config = dict(
    model='autoregressive pixel model',
    train_examples=203450,
    horizontal_flip=True,
    arch='transformer_decoder',
    layers=6,
    norm_position='pre',
    parallel_block=False,
    tie_embeddings=True,
    init='torch_default',
    residual_init='zero_last',
    muon_scale='original',
)
Rows from block 2, named by matrix and row number. Rows with one number belong to one attention dimension. Each number is 128 + 24 x the weight over its row's rms, rounded and kept within 0 to 255. All counts start at 0. Numbers have three digits each. After the name is the row's rms in percent of the matrix's.
# v: attention query, key and value (stacked) (model.blocks.2.attn.qkv.weight, 960x320, the v third), inputs 40-79
# proj: attention output (model.blocks.2.attn.proj.weight, 320x320, transposed), outputs 40-79
v.44 103:149111081141152103140093153127112130089150102093133082119133128132148135167105151133151152093075120109089145117144151139
v.45 093:116131121132098164098124133149131120092117149059116146109187125105144141124147144114189146136102132109144127153148147095
v.46 103:084139150109107136136135137143150123132137107141111119130135114171145151131117156121103111099131154151136130140123135181
v.47 094:157094148157166159140131149105118152118107151120152123138179148162130156123099126166080171116164097159148159148131126095
v.48 097:118161140137094110119171114164144130088081109149110153174115166136112099138141108129137144132133117150084131095098172172
v.49 098:202150159122138081110103080139112146127153135109139088141130114193127108097093157132142150106144099115058109177148100136
v.50 089:120173141123136095105153118133187142168131069129126106147117166129124097141143124135108132139150128104105139132149135126
v.51 096:130133106131134130091131105128153086119152119194123121071129078172132110160087179089127132101118147134115149123120120120
v.52 102:093123113147131093125107145127119116151130146120142086135118111114133120158111092140112114126124150137148158124113166154
v.53 094:168142146105119121129140130124120134104122109097146148130091190149126140164119148121137121049098128114126132110172116092
v.54 101:128133119121121141123144128178127126109158163091135135114121172147131104140139146122095117119111136138125131151171201114
v.55 091:129141132156137122117148158139130125136103163125147122172147138119115114093149108107169110156139094126147106165166084142
v.56 097:191100130136101126142102142071108108137125110112091134106138110123147158079157115107108117138102112127106133145134126124
v.57 096:093121120126084132113158142098104121127157122133118169143154143143125115156116152161144110122131138129125146125098118121
v.58 096:164136142118093143125111147154135197126133150142131159146158071104145136145120129169140093186115143136136133136151158143
v.59 094:104117121138165162108148148157139165091159150112147133089109111136163206129081141064126125141134150140142174114135092155
v.60 100:159165110108151103107156148162131141109136128135131136160171110127091129137152117093130113113138148153116117156135137123
v.61 091:076122124155156127142159136163072158110146143092143136107164160162131141093164109187150147155110122145114158147135153128
v.62 097:109138131116162108133138139148161135180094128087123077148136123163107102152123091140131145117124138151126112154144115121
v.63 097:101112099120120107116152108145138139109126116161107123134116143134137159099106140117178137152145125092104144067127160151
v.64 140:106107181144124098098161113120095139113079141098088105154143163093162080130092109123157133149139120125118115117104115152
v.65 128:123123127092133136127168167147114119151127153121155122160150151138164152164158108137122164112093109113134110142108125112
v.66 130:138105170097186099138179148093108129095113136094105124131126148151083078172106117118143144130129127088123135150155129127
v.67 126:102086144119161139124138117123151123170140133128130119121122140107067169132130175090129123131103121096085090141106084163
v.68 121:184107148076152095109126142134095108169141126136126108188126145142120125136133144142175092138097120186116111157126156148
v.69 125:160117134139094116176154121125169102173108099104069137151145110065118114102126172100131132150100137096112131135112106118
v.70 121:137092075179161109114152113088104094083162057125158127137124137129169117131085094131116136107088139146117132136173122081
v.71 113:172129121116121139141163129141094136174094059136125150097188125139103138100147116145132110117147107101144125113098127124
v.72 129:174103158123133112136105106165141149103094128088103125115120129122128126200129158099182126123136119136121155108137094117
v.73 122:133121075089152131133136113125124124092141099095107134119136139142141161179170136119114117149166130130123141090165082146
v.74 127:119110134070129109154107104110147118098105114111112114136124150112109145134113080121158119112148132107162179124143112112
v.75 123:151128129179148156123075133123115114155146069126111113149093115136177165080111087172137115130147083127126107176152123172
v.76 120:109154109154134155111138163102146141149153098142106113124114154122093147113148073143131155171150095118121144122192131159
v.77 123:126089085128112136102135151123136122157125152162107148099139139083146146091139125118095141138085108171101096114124125127
v.78 130:129112123128105107094135192145173116126193177165157149123123156098133112131121136101083111081100175141115106153068150131
v.79 123:112135073071107113158162126095138132129166146169143131139123121143147132126135142139122132118149148149126143126130134122
v.80 096:112142158101130201129102127135087111119184102140102175146110135112100126119124114116148127178128164164116077141084107122
v.81 094:102096134153102143146154101126111148146081122148132084134146092126107124076126177147112129122093144118140153124150129139
v.82 095:084094163091107115175091100171133152156107134099114153144122132137142121176155161143110081108148112141142134158116072115
v.83 096:101134111117123147142122194137111099146145136130074131112131120086161127103138151139144076112119085146128085184103123088
v.84 095:132121123161130075111123143153175144125113144193150112110164126109106103154095141128111137107100138083086042118122154148
v.85 093:122138109195159165148139187126110154121145148163129097162136141155177089118134118114106174129108133112130128133137161110
v.86 096:132095107113138121150153167132170153104159125139145111172092125110101128132127112145084096124132140114118129141101129154
v.87 087:172116086135119135179154101097152123125122137092141120143118158133132157151140115111096128117126141115122148126118152130
v.88 091:131104073156145144129190123150110123101171137111140140158128089101146118122121081136147119115134102124124148137163197148
v.89 093:125088109151105080147073121154144124133128101101121150127172164124105107127139117125150121140137109138154102087128152143
v.90 091:168108093116125107101145133069112147100104136171112076107127103109169118126157155108122129168158134110143098117120153134
v.91 093:109143127156120149132186128114130097101157177133107123114108127117118120166124114139165099096156154150125149162098116095
v.92 088:094152137115126156087084119119091177145131092088133112085107144143116093071136096132138174100111115147130132153128148116
v.93 090:090140136104144156106129086149125112116135096082146131151135135149123115141103173130148173165164131144140135126139101099
v.94 098:066152150117138136142086133128095163167113119170146106090112156133137096143158138097144080137105087135139130189153115144
v.95 098:134108144154154139136122115116109113118148112128136120164117089134099103151137135098152116177109142114117090104114082142
v.96 094:142139109126166115140077135162094101110206117110154126137142102060172114108127162148153135169118110121124124103086111168
v.97 099:110150116110093104119123141189119132165133144150150075102111116129136134129152145120161112149142104115112166134139108080
v.98 099:099136167096148136112108112150086156122119104128126135124145143143091128085157137107124122140128116159126143107104143133
v.99 110:133132118115061111175104114141100105123118124136147162059149153117103076140101138183152138085169128110115136140080155123
v.100 098:143127104138110137134114167126138104102114170170139146123155117089118146123089086105160115137152115097146170114135139086
v.101 105:118107120152159116149114106120096140131120101167109141158096118096137137140139138116123098139121140154136088146122122135
v.102 089:124181098094156120120090117111138105111111155105159113095075162130123136096093139081076124116128154136104099143154100080
v.103 099:124168108131136137079163146137134142118137122131068154145092129115147101082101114155134111091142130120126151120139160109
v.104 103:118111157150087141129118151175133116157135150153151129121129145130094125088119111143139137064126135151121125131138054127
v.105 097:144139088143148125116095123154106098157130167125128120097114166123142121113124092144134112116161129190096169111062083138
v.106 106:116074128162135128087125129143114113136120149113148108079146145089107117126102164084141138159093075086137155112095104128
v.107 097:147123161134086143144121116102079135165136120118125111155154127078147128080174175161162154148104101121168109176154165159
v.108 095:150120162151106164126109123127114127139121158113139109123096137100144131142100118142172143094154103125139134138165109109
v.109 101:143105094126082114097090127158129074172106126109118126099131106097095150152130106083152088161144123090141133123120119162
v.110 108:106128092090121115147120139163131109123129119111147145072160134128079144165136127119159135087137110105105109096099106144
v.111 097:096142171142136114146130132111159110142085126114140120163103157146113178145153140115133085083108127136146093144146111100
v.112 096:109117146107171156109151155121142148141155111185149150110144149132147147150114094085146123113157135124122141159099130126
v.113 097:119121108172161122128139142169091097133102101129091090082138144122144121149138147107155079148161109113131120169136136121
v.114 090:109148074122175140113147123133113123108141174128121104124136167165105175124112139164132117075101126103130069144131094131
v.115 088:134166138156124139139130088120142179121164130077126137143152097130070155122118120135137124103135075117112159145081147174
v.116 089:089147145148069151092112143127195142112097112124152101139141107129094107107154174148141158171148097142091147136137092178
v.117 092:176106112146148146131148123121120098129129179123155116093159128154103126143177135140121159135166112118117098106129106120
v.118 100:133131135107147121150113164140146070168128094104124151109137129145168127123074141162134143096146126168146112130133103091
v.119 090:108129118126109105145094084130110110127098137124136132129116172149114168157091138103105086116156154130134171127144122108
v.120 097:145112126101128154106096119118121144124165144102099158129159134154117135088161116156118130124126141072145104099146119143
v.121 095:147140153113143144124128136140144142115098144104108145142103157127114154130118120118136163167143109151150144136120098147
v.122 101:135103167126180123120106098144173134106116156132138127157138107143155102161118117138130161150105140154106134123135149115
v.123 092:106122095104133138148086190108100134118123125108097175157112135153120137132116116131124117124131159094156139160175161123
v.124 089:142125158115108118156131141116128198149097153108153129195113146146113147140145140092170082096137130144129099101147130116
v.125 088:160157137112130134157162115096155153095144145112073115121106101132143118156131132131112101095180135147169074126107136134
v.126 095:139113105162129074160054096106140160084128125129132104138130123129119171157156153122107112092139156157148138139087104134
v.127 091:129110130128150111146116152117152107148141131143114138168101097122145145142140120123129134122077131109079115147138152146
v.128 103:120129133137128162117088103153135129127128122132139093151153064122107172106165106150105136145109124104134098148124119087
v.129 103:099146157121120160104135130110132106135118147139095121144130137090131113150144160102093109077146114147145121128125104135
v.130 092:130139096111187119140139110144136125127122133139128165114053135131147163120170092139114132135171145130142145106130125147
v.131 094:129137160119103144117123129127138092099111112146143141135102143138102093152147168112093142145134129183127137142136114115
v.132 102:118102109113136112109145125110133115120111127192121120104117174152144145129096156115138137099128099133110150114123126183
v.133 104:180141183134153142088094108156073132151135123113118137160172129138116149165147136123120149123122135138130133093139099105
v.134 098:113112144123095126130120151129109152097155114117109123150112144112134111113143126122143154138122092091153113150118115163
v.135 100:143132153157108088120092142110132099132141149155138089102143088137125148079176137159117143136101103143090106107138110158
v.136 092:121148119117146111113109109115141138123114128167115160135135158132151131163132121157158139115115128116119100152110113090
v.137 098:126110176116141142135147124109138116160099175122124077100155117098149106113161168103168151142092104140140131070102150097
v.138 095:153192114136071107092159121150099131133144108145095142132153110099126121135103148131141164133149156130104142117106127109
v.139 091:137114117103131120157121175077103107134166109109107178149132147166118133121122109124128118118141137109133166153093088140
v.140 104:153131131113157137099140124154145097187152125142123136129138110155144156080105122144139150118136133147160101144130089136
v.141 099:151129122130059130132122100114151126130103166114155079130134112119158111124135073154131117144129143126130109137131144164
v.142 099:071112151125144106167136123127152172115143157155121159115122101144135121116127166160099111147139104150142138157172101150
v.143 100:140111123101191121140121111100115137124169134120139148120168168170125135111133128115144141158142116092117132146135133138
v.144 095:185093101155107112157068150153077142105100138101117143135131070095139141170090144115119115131162165119098138085112169106
v.145 097:146130102150114122133136130158128103098141155131130125075107090119127095151131104165159140124160109108103142141166141152
v.146 098:131143132118137126132085143164145152153128138161146120127122152161160129123131157097112131073111117153158151168130126119
v.147 101:120116114147139125122160158131136122113129102131162122172142110130149109092154140148081142142118085155166153142155140125
v.148 097:119110123169143141157085126125131121108163154077100129126117109158141149124136104106158115104131137090125154154114167157
v.149 091:079098100125117100126149138150098121120097142095139148140115152137100118123131149112133093085154101090108083118129131095
v.150 094:120128129157150142161156086128110174112123093131147145130125161068133086086077104116148126092128125147103123126139111137
v.151 099:106137119158097115150156155168105143147102101061116157180117120124144089116124151122114135132183158141158137083123112102
v.152 095:154146091084129156091124163150102148111158110108160123103137133159110129066112184112138105200150141133139089124112137118
v.153 102:153121154086112188114149118120155143091156144125158094152123149212150129108133120134133137098103138156127105146155096052
v.154 098:157154166114118125143107130080085119148125117136098077122107179125175111158117110159126145168133130142111116167130122143
v.155 096:091127117099123130132157173118120131161127133130124106139111105111135117128134121155121099159098103118108169110160144154
v.156 102:117163144181144162151128125142117114122108147144144141085144143165138117138138113119173197110131148127110126108105106130
v.157 101:131101108129136168120082152119106102108143156142119125163138141120127111153110168183117123153133145116124126119095144118
v.158 103:162174069145132093117127142122139137116154110160103111121137126144119101154161163107151150144097116155121112115152155091
v.159 103:101128135089105179122154117135135127120097128142146116111134089113130122155138172140082085133120121160070140153142068104
v.160 094:127129100123143152155123140143117107171131128160129151147116146116123128141116102135088139070140135128145130138103111098
v.161 103:126099133116170090093166107129165139127126127122110147084142142132146133148143146105142164133118127099094105162132151117
v.162 095:106065118135136163155187112120167078115070154191143118092122109119148125098116069136195130163090147117106127117087104107
v.163 096:134115140099121107162149105105164154162106151125139167146130119169154073110102136169169135123103135113134146126095125131
v.164 097:130134173138119124165111142158107088151151164164112127096116144151129113119138114163119143130154136127130127139123150125
v.165 088:101152092163145153124126087134139141102103109092145130128125136166129146090123142142136141168145111130128144110153119113
v.166 100:143129099117162131128118120140151111116134136146159124093148088068126076115121134147127128126169116115190118088112134160
v.167 097:121147132133112138172110111110113109160189111168111145148107131106123115158170125174120106148139151179119097146132117129
v.168 099:142153115141080143145113149095134161154074093149147132124104082126119142172091101136097161070136134120122092108121147117
v.169 093:098120148167116116108136108109137147118170118166127132132074146169141081141133157089132145152152164157116143124111065142
v.170 093:139129134151178105118126128145123105088173136122160134116129141094114163123193120053135114137106145168124142116143162134
v.171 090:118178103121100125057140119083070110112184125130156142104139134152133138130138150138120153103117112130131139151134150110
v.172 096:145105144136164116101139165170109163151139165159104151125120121144128114133126145160104136142129089164116167157109124177
v.173 093:146132096170153098142124144096147122198148141105134106168138111138145115135097152123128103139147172140130183138155126134
v.174 098:087130128129086146157157119134131164111104107135140156109110094147159120108108092126148173136116123120125128104126112128
v.175 093:136089114112157132146147109143091117122133124103081136123158094119083064163176153162144101094142112187085119159113112164
v.176 090:140121172134112121117114149129128121143107118096139123128108106177086149111123131110107136126152126112152114107131135115
v.177 090:126174116112113195136162151170100099119161102129100140184152125138137127077130100097137148132115127149113094145150116141
v.178 087:127118166157083093143146132078155109095141160091141108113075153119108132170147115129128079130110139142112125125192148119
v.179 100:127132119159130140116180098123136163131145107136157177136128104116114088159118121165165135160135086113098103120148167131
v.180 092:133089108135145116134106143125135110147117122129136112116100107120124097111158144125142066095146120135154084135113147116
v.181 092:125137173133124149155158108100110108160140102114127131074107103137107135081107148113131130099141180137129110130160119142
v.182 096:156104156135132117145156115114148162140082078156095150121110132144124169149150157157069120127111136143129136135172136123
v.183 092:155080090144140151156132123143178140144130096123118127136153136195091123137146124127086125117181171116092085155110140091
v.184 086:169100118128137154118154109120160129174149136120139141131176109098112192143107126133124158135187144130140147118131139122
v.185 095:119134096106142143145151136153119175141118136110107111116091106144133121137162093116160115144147082150119117110116166124
v.186 096:124087138117132147130135116117127117144127143081084141113148080070131109132133140145073115156125095116088126167132137146
proj.44 096:134110120135109154149121148146162098127128104142186141097111161094149125135146134164119118136127174130117140142061104162
proj.45 097:140133125125144128129168132110128107112106104141121134135108096096121127108118123167135122118118115165122120121119140156
proj.46 092:133142139145171085159143176111102101147175165134150122089151124123110133122128130157142108148142123122099130123107163148
proj.47 089:104112138077149119140157189101131179149110148103135113139127182093092146139129174101108128143130106147171117158085115120
proj.48 095:058087147168151113104169102123127096119095127108154113115138127108150119129147132113159156138129133122127094108088120137
proj.49 092:133140181172140146118149136106140165143125143106147121124089146090135132140125117120143090144118139114129097136125143168
proj.50 097:137091134109093159131113081157144132118119124109104118145120113132110122094148137087116166144095111132140111137126120109
proj.51 092:136130131115160092088156118147127142065079111134142129140088142121079131120130086092142113156124115134147099114094151116
proj.52 099:163112146111136081121141119111112104135131151081092107118132118111111118100107130168138095139105116164119118179128131117
proj.53 097:077102109160130117150181100215121111139099133131139116098125133158115125115106078160110137078118133138126110161102135121
proj.54 092:114106119154141158083138080140121135112104128074085158139124139125138125150120155147145143122186103108133120137115103121
proj.55 090:129199158095114129139118111111104131135107120168175147111124149114093122108117100123170146129105157129105149142126143128
proj.56 101:148148099131127190165089124108130131120124135096119105155077140104130077151107109121134141171139101107154146123114137152
proj.57 093:075122159158100125095117070130063123119155119104108107100102133132131112134191177143155112105120124103119147137103166122
proj.58 099:124131137154153100068142131129182145139122156126132153104142127176141097087115108161144123166132053087167139110139182131
proj.59 093:127134146129139099155150097105147132116112136126127126102140127100087134113111069110107116140136108166116122093130150081
proj.60 101:114174134149117110141074155149137103101082143155120137173100137098112153102108091136107156129140132165103100085135096144
proj.61 088:133142152150141112086134125141155093107134130120101111160170181141129111159124117122143123117100126113140094156105105147
proj.62 096:127140142104127147161103089118137150092158094111137153108147111150141157167142108125127117118156154150139117125106121153
proj.63 091:093116116131147138159116139154120146105165143149141147162093136134084149093142116140115099138120139129171134113106137095
proj.64 135:093113152152127128150141132107152137137126130165121125143121182133141119114147104079152047119127136145111100167111133147
proj.65 131:136133128125116164135157171140120139132144124132119133133157190157155152111141074098111135139121124129151115138107136135
proj.66 131:116124109145131101127121131122139135132124138131154156108104102103097126104088127136133088112137116121077140086124119164
proj.67 134:162112122124120153183146096090111124123122142116136123120154063070088165136113134135096143107126097134149131135116139128
proj.68 126:100150126142118143127115071152155138121114147158121068129139187168149111124096136130125150123170143114102120143133130107
proj.69 130:121154154135122160107123115101120113125132138149160113160109153180080154120085150127143076146127187172142127161134136110
proj.70 127:117151138071110095107143119126146119115140128088130138140162098189141162116051135123142118179133123146091122157117109168
proj.71 130:152121119119100119143102119178101136092126128152117133175104113152117108201142155107121144122094072134123141161103166110
proj.72 130:087116086122150144100138135149117117125136120167144078087138090143132154139132173124110112130134123186158106089134146129
proj.73 129:142138122106121136126114130127099122107106126140137138106075180187173118132057116118139138173086132110122125133125102155
proj.74 131:121108111155140080122161138103136114136125138103135142100150162120155104105157113085139157125106084101130140099149180105
proj.75 130:102155138124132147118139093168121147141088159139102188099116106119140163122151137112122144134142139094149131116126076132
proj.76 131:160136121156125137106169153134087154132093120158144154107133128137074121159127114184142113146157088128108102106116078115
proj.77 129:139138153151130123145134166087154129130096120089129184163190127139108119145113159129137126185096115103163133084149121127
proj.78 135:138135115135131114141123139158132159123160138152136110107085167126091119141116088110120096121152152146128156118105057133
proj.79 130:159117128158144134135142102145149123115074124118089070139151169119173113165139162071155105103162109181157102138145130120
proj.80 099:066132115122125117158090086144090131118115130088140122156131134161140149086153099126129147127117137155131096116137160119
proj.81 098:169110132103115130146085103146143135140137119137160115143092130150114109123144150165164124126138128125118122105149104140
proj.82 093:093160162071124101131107157106066101118135131171150173155119140130114160122134122191150080127166113123106134138144132136
proj.83 102:156169133137189108131097082182129187093134098165158136145132089122125154164096127145071121137124146130106153103147138101
proj.84 103:167075139142136116111152089129103123134138123104147125111153147139124131134136088121145129090086137128135122124112118059
proj.85 104:116133141130135093127154131118099142142103140119127121155121122146133129154143094131101149146119139136121132116136130139
proj.86 101:059122124151131131126140142132145091076094130111153149135129156155126087159123123096123140114142090140130110133143148112
proj.87 092:140123132100100183156117120084120088167095127115143131095151130131113125125103144117112142170113158124127105131145143105
proj.88 097:141117189125126132130109138170129162085140121166131135168104132131178106130128104143139151131161153110154102109135169139
proj.89 102:139127142132103154081138104149141155145101123123158149143142148168080118146132158122163190116104145134122075193147131102
proj.90 093:177143133132119167117086118152140122136123143131179099152127151120113135140145108125153121127130153089086102106113170167
proj.91 098:091094141132126097142154092163139157126133130110121132126080127114129155111135144126094092167118172156069101086123135099
proj.92 093:139162127136142108090166148110134132138110161115123127104148140091146130121099167118132141103093108111186112120131082123
proj.93 097:145130165142143122147151126141095109125125116154074147121135124108129110099127186102137111154171151146108117113133119134
proj.94 105:098129132087143128132129104133160106155128108104135129102097117122123127149098117134141143121127144127128135108094162119
proj.95 099:145133093114105143160094167118173117111148097148142144149142122106128100133139117134123093174122129110105124157076123124
proj.96 097:125116119157167102126113061134115143085133110140106120096104129151101111163131158131154141086138138141098122107103111129
proj.97 106:096133118127145114116168112139140110143139085146161145143178150105112133119161111160151148141112123148109112124105125102
proj.98 106:148108112100100131151111118107112097090126123131071150154167129089079133107146106138107091124159139137148120088099112092
proj.99 110:092125136108153125096134129191150170160152139137157123103098142133142149108119156141115118093100138110118160155119077107
proj.100 096:155118138066118166145124118147121126104140151084135135088116122153106120094149147137145127107155133136130125080125141108
proj.101 101:122075168129110101117102130108104145111102125109141137182119115099171143133138158108112132102140131118122125136130140131
proj.102 106:175146125126095097138133150125145098149111153152104119118088149125088113128089117113140166089134099126078095121145127129
proj.103 102:138071113141104083129148083112077131117178084130126093154138122111122136117120094110105131101124122134122142156144101146
proj.104 107:116150105129141116151132125087146138175086107121167105136122108143113133163108146122150143043114126120138154117131119101
proj.105 091:131130130116092140131150125127118093133141144125126135153078145134160076165144122131130083145084124148151183120096126097
proj.106 104:145151168090137184087055146153128143130139115107100143087162124120127121118143188087157093096115136123153131077148130120
proj.107 105:170166146089123108107137151139157143147126164132104116121085120113103171153096107135063132124122110150150142112118139151
proj.108 095:132133111139150117097138169147110118132082116081169125145137145098165118151130126134180133104135089153062138106128143146
proj.109 104:140079156096122112099142097155109122132164106114146101152113159077132104134141093135183121102128098159166112136140128140
proj.110 109:150078129138140183142107137129147126128171122154110118111081143130109129160122133129153157141063170144167122144153126135
proj.111 103:096157146108119124117145134088133171172104120120149147158093125119166105109176124134144126171144136132130142122107095108
proj.112 089:122109115089131164139138105112087099141087133084150122146116143097180129111146148101126177148124187141124114163139123133
proj.113 090:122112183114130125123142155150110089124117125106160113133149101097142118146124091100111148127102118133123139100073143172
proj.114 089:073138174111135114149132136093142105152133128123104169147083135141138155102099156145169109122143112069136131120102126113
proj.115 089:116122138120104112160120138102091181090113091120097131168109126087090139137159142103126112096142129114127139116130118143
proj.116 087:148116153111091103127148144154122141163158151126127106152116125143108115148113100131124137126121093142111105125131162139
proj.117 086:153120132108136115099111109095118170145125147137115139123141131112168179172118093090172112130153113126126137159094124079
proj.118 090:118135148108133133098141112152128130160133134114092136116112115145147136125144148088163101126132129112156081106138130106
proj.119 087:119168130106107121132151088110125130101130135169093119121128146107155123118130135120136104138107132140114123159160125132
proj.120 087:122144124133160115107135114106097154101062133172112125115126122148132144132129127124130123120129155122116117140145150135
proj.121 090:135108161134115138116124147102079119114102124129153166158140117098102170123116112145132150152144151160082119099171072110
proj.122 095:106118101117097060123130148128165149155128118103133143089110160131108113123099105081076152125117159109129108123128124155
proj.123 090:112147151173131117089157118154129099167125130140135101119194144116168095154135074146113082102142154116155168156154112128
proj.124 085:106124102135100141093154068170149102121103122097145140113155093121140098124099126176129154136131123135110105157149119094
proj.125 086:091126125129118139129118109116162126082125116106155115153128086116146097164148144154133105163089161129112123122133109134
proj.126 084:112138110153138146114117178140136142151162124126097143109058163100136105165136102138087117117099137166158155106127084102
proj.127 088:124166131108116127153111148178162140153164093114094155143102127129122173120110137102123134107139140124151161079130145107
proj.128 094:176160113103108161134124137133167127141094145082108112104098109118128129131162128105125126106147127127099179130133085160
proj.129 098:142152105067167117115129163107130164113149091154091149121091127141116148120090136103190078127156119136142163113138172139
proj.130 100:132151143113102169158130119109121124121143149156159109129169107123198117158083159101110118133123125139127166161093099124
proj.131 089:126121182121145122164122140125120155114134123096111146116155146157145165131117115124129120155140097165112132084126151138
proj.132 093:107130138077133149142117121106121088116115103120146180148129133124165099126133124111125143121132124132134103152147106103
proj.133 096:083147123111118144134144106143130166114098122146102180092105101156160129124127175149091117121105100142119115158138135085
proj.134 095:103109164133135111140112113122153101146129134124100108101163132201082142125119126128120081094110133103103147147124156117
proj.135 094:136113143120150136127077125158098133113136125122137121124114129122112129140120138097152109136136078077086087134077114169
proj.136 096:106105091170093145137105119123150104127141129129104140121108120152145115131105099110116124131111113115127132129113120135
proj.137 099:118134133165157124125118170082150110093153136161143174151141113129144142127150125146097139119126162106140153138169110123
proj.138 087:132135103130078141128148127110203099113128122109179119092149112141091130151092128136118116142103196138109120131157123112
proj.139 092:132107123112123118113141096134145156139147127162146125136123139105135132124138150113109141096177146136104129128136139124
proj.140 094:154100098094123142140065107082100068104116133096154109111146142117162104158114070151097085133159128173134118120091121169
proj.141 102:154126142108128155150139142118129150146183150177088107143140134150108138113165156084126122136093160096139152135097136110
proj.142 097:125123139111125108117103136126137150101146113115070146092175104095138117167131149115129129135160147084090102126158150147
proj.143 094:141142160081113105115142110139188069178103124123094132091118128130151143119096137140169128139100163107122083151095105101
proj.144 093:138134164124124083092105119119086130106116144127151143108170126105150125112112124113142107147140148108167148152136141091
proj.145 091:133129127100131073119130141147100170126124100150136115108123133160128148130120112152106134150118119101124157122128137103
proj.146 088:166143132118095117136141140124174169102137141137117119125135121149137114127123139139148126130087151121145134119122143119
proj.147 096:103081141116140100105131157112117167128125111113071183137112091139113109091116140159141155086149124133158110143112165163
proj.148 096:104133178110114145142120150137108128085139128146157114117163138125159134140120101123126127124158102161109131153076160127
proj.149 088:155174129075114094162106116070163151127148105111157123099111153153108138118079133154101131147145118117134115130140151126
proj.150 093:147125153116069161116149099125134131122114147061176115143113130153140131102139088113122117123185119135110139100159122158
proj.151 094:134154133133154159104144134041128136120135110138188094130160123125132112143113143135143107119110069110131095070090110128
proj.152 088:179097119132121118142131180112120154153154134122122164095138125141160123134146115137093119146130130164125131099124140155
proj.153 096:156154125126116138141122141143119103124141157194104126061176135082085091123084136148106088148114139116144131109148131116
proj.154 088:117141094137171112104113132148144062129080132116161133161133163096136118123139137136134183133134189140114147165107143136
proj.155 097:104145131136115124167173154110124101103156086157154133181154154151110138110156155103125124146153129122143116114121114127
proj.156 105:174154143127091098092184146151141179119123111144113089121145146100102095162125103129117169142129107130145103120129135099
proj.157 092:169108123121138108132102154148156138152158088137135118105120139138132080148119139111123155152158100080144172168126158166
proj.158 092:115120108145164139068115112114101113131124148155125079132156110127100087145160093116119165142129135147163074090174118157
proj.159 092:113123104130115104143159100085143136135119158087158115090160119150126107152088136134138152121136109128126094163141169113
proj.160 098:143140115097168108118131122153098097121094148134133117104143142113133146116135190108120147140130141157096129145082128148
proj.161 098:115124142129131151082100166102107136178131142146140146116117121081144145158141135114132139192104137121121138130142142123
proj.162 093:114070120142114134132103124137096152097172139116134094091158122155132101144126115088117123132156086097084146146175099141
proj.163 096:160141087112135129123158165141138098104147099089146094099112148124129167102126149117090134137126102074130124142168139162
proj.164 100:123133154125106132140147093146085139115166146129125120101123133145126113116089119103110125112116122134153184113121133060
proj.165 083:142121152103100114123158125119173136173129143146067141142127160139139186153142117080092155142135141127128072122156174180
proj.166 096:133146113099141170111139089157128127122135097180080148112131109156125112116141161123123136100180137123146165118160109098
proj.167 093:138168131155116151124149159105124104098155138119131149156114097155087144136144105085146153123117130142125107105132125102
proj.168 094:111124076097136085091134130104151080141138116152111109136127136150124139137127120134146128122110093090159085120110148081
proj.169 098:132136165063143074121117190119162086125138123124074114141130123050135128157143075075161132113132118130132126126126121124
proj.170 092:126107120156146122131119130119140130139165138155114107133172125120131112151151137132140103132137122113140159093150144140
proj.171 097:148136156182126102184098141163161181135116130177092127124078126109131106089110119139154115173142165100153101135152145136
proj.172 092:141109123144159151089136120123124122140103151121097110149118120165126152121099158139181133109094151138145080110114129093
proj.173 097:114138152108118117159122154142164117106134093134103135140115108125170128110094105163106140144108105127145103102100104145
proj.174 095:145122091138118132109156143136099135156144136123161113166139105105150170130154123123161155136121109170120099114108152077
proj.175 088:121090122084145145124101106175130168142122128154103146062153091120137110138112191139084144120139141134148129110123169102
proj.176 090:103100121115127147120139139139160117137109147117110153133129143126138128140136075092073137143125118167095142076120134118
proj.177 088:119123128134151131096153078087134145178172159120103121113128092121157094149144125134136175097161129139136144097108158124
proj.178 089:113090115139120130188132134148113127122125128119139146111173128132124107166097107145100130124091075143087142172107131147
proj.179 091:118110162165176082135088138115141106169161163119115106121120124122125137148089156105158192176163093112138119147133146171
proj.180 087:121142118138091115140160148139099138125160125155106113116147120109121122108091106135117130103143105138102156130095141139
proj.181 086:126157151143118141129132144114156145091118124152107138106159134117121107109137104179111126141082077156127102137164109115
proj.182 089:124141165106137149139103100168162139156166110158070165135166087144137104077131082141151141131135112116134093113140127128
proj.183 082:161135135157138117141082137093113143159135150143126174040139129139132120158128100119165112104094109149150111128152093160
proj.184 091:139099108164121117127115114118097146130163103102113096126113143144114135113091125146147088155111132087119173151109104138
proj.185 090:106097132139125086098121166164137106102130114178110121103131143133120112153100110112121157161126127178136146146103139147
proj.186 087:127092150164121161104138160081127118146119108120156148121127139213132103147085153126122142152137075114156062164138158146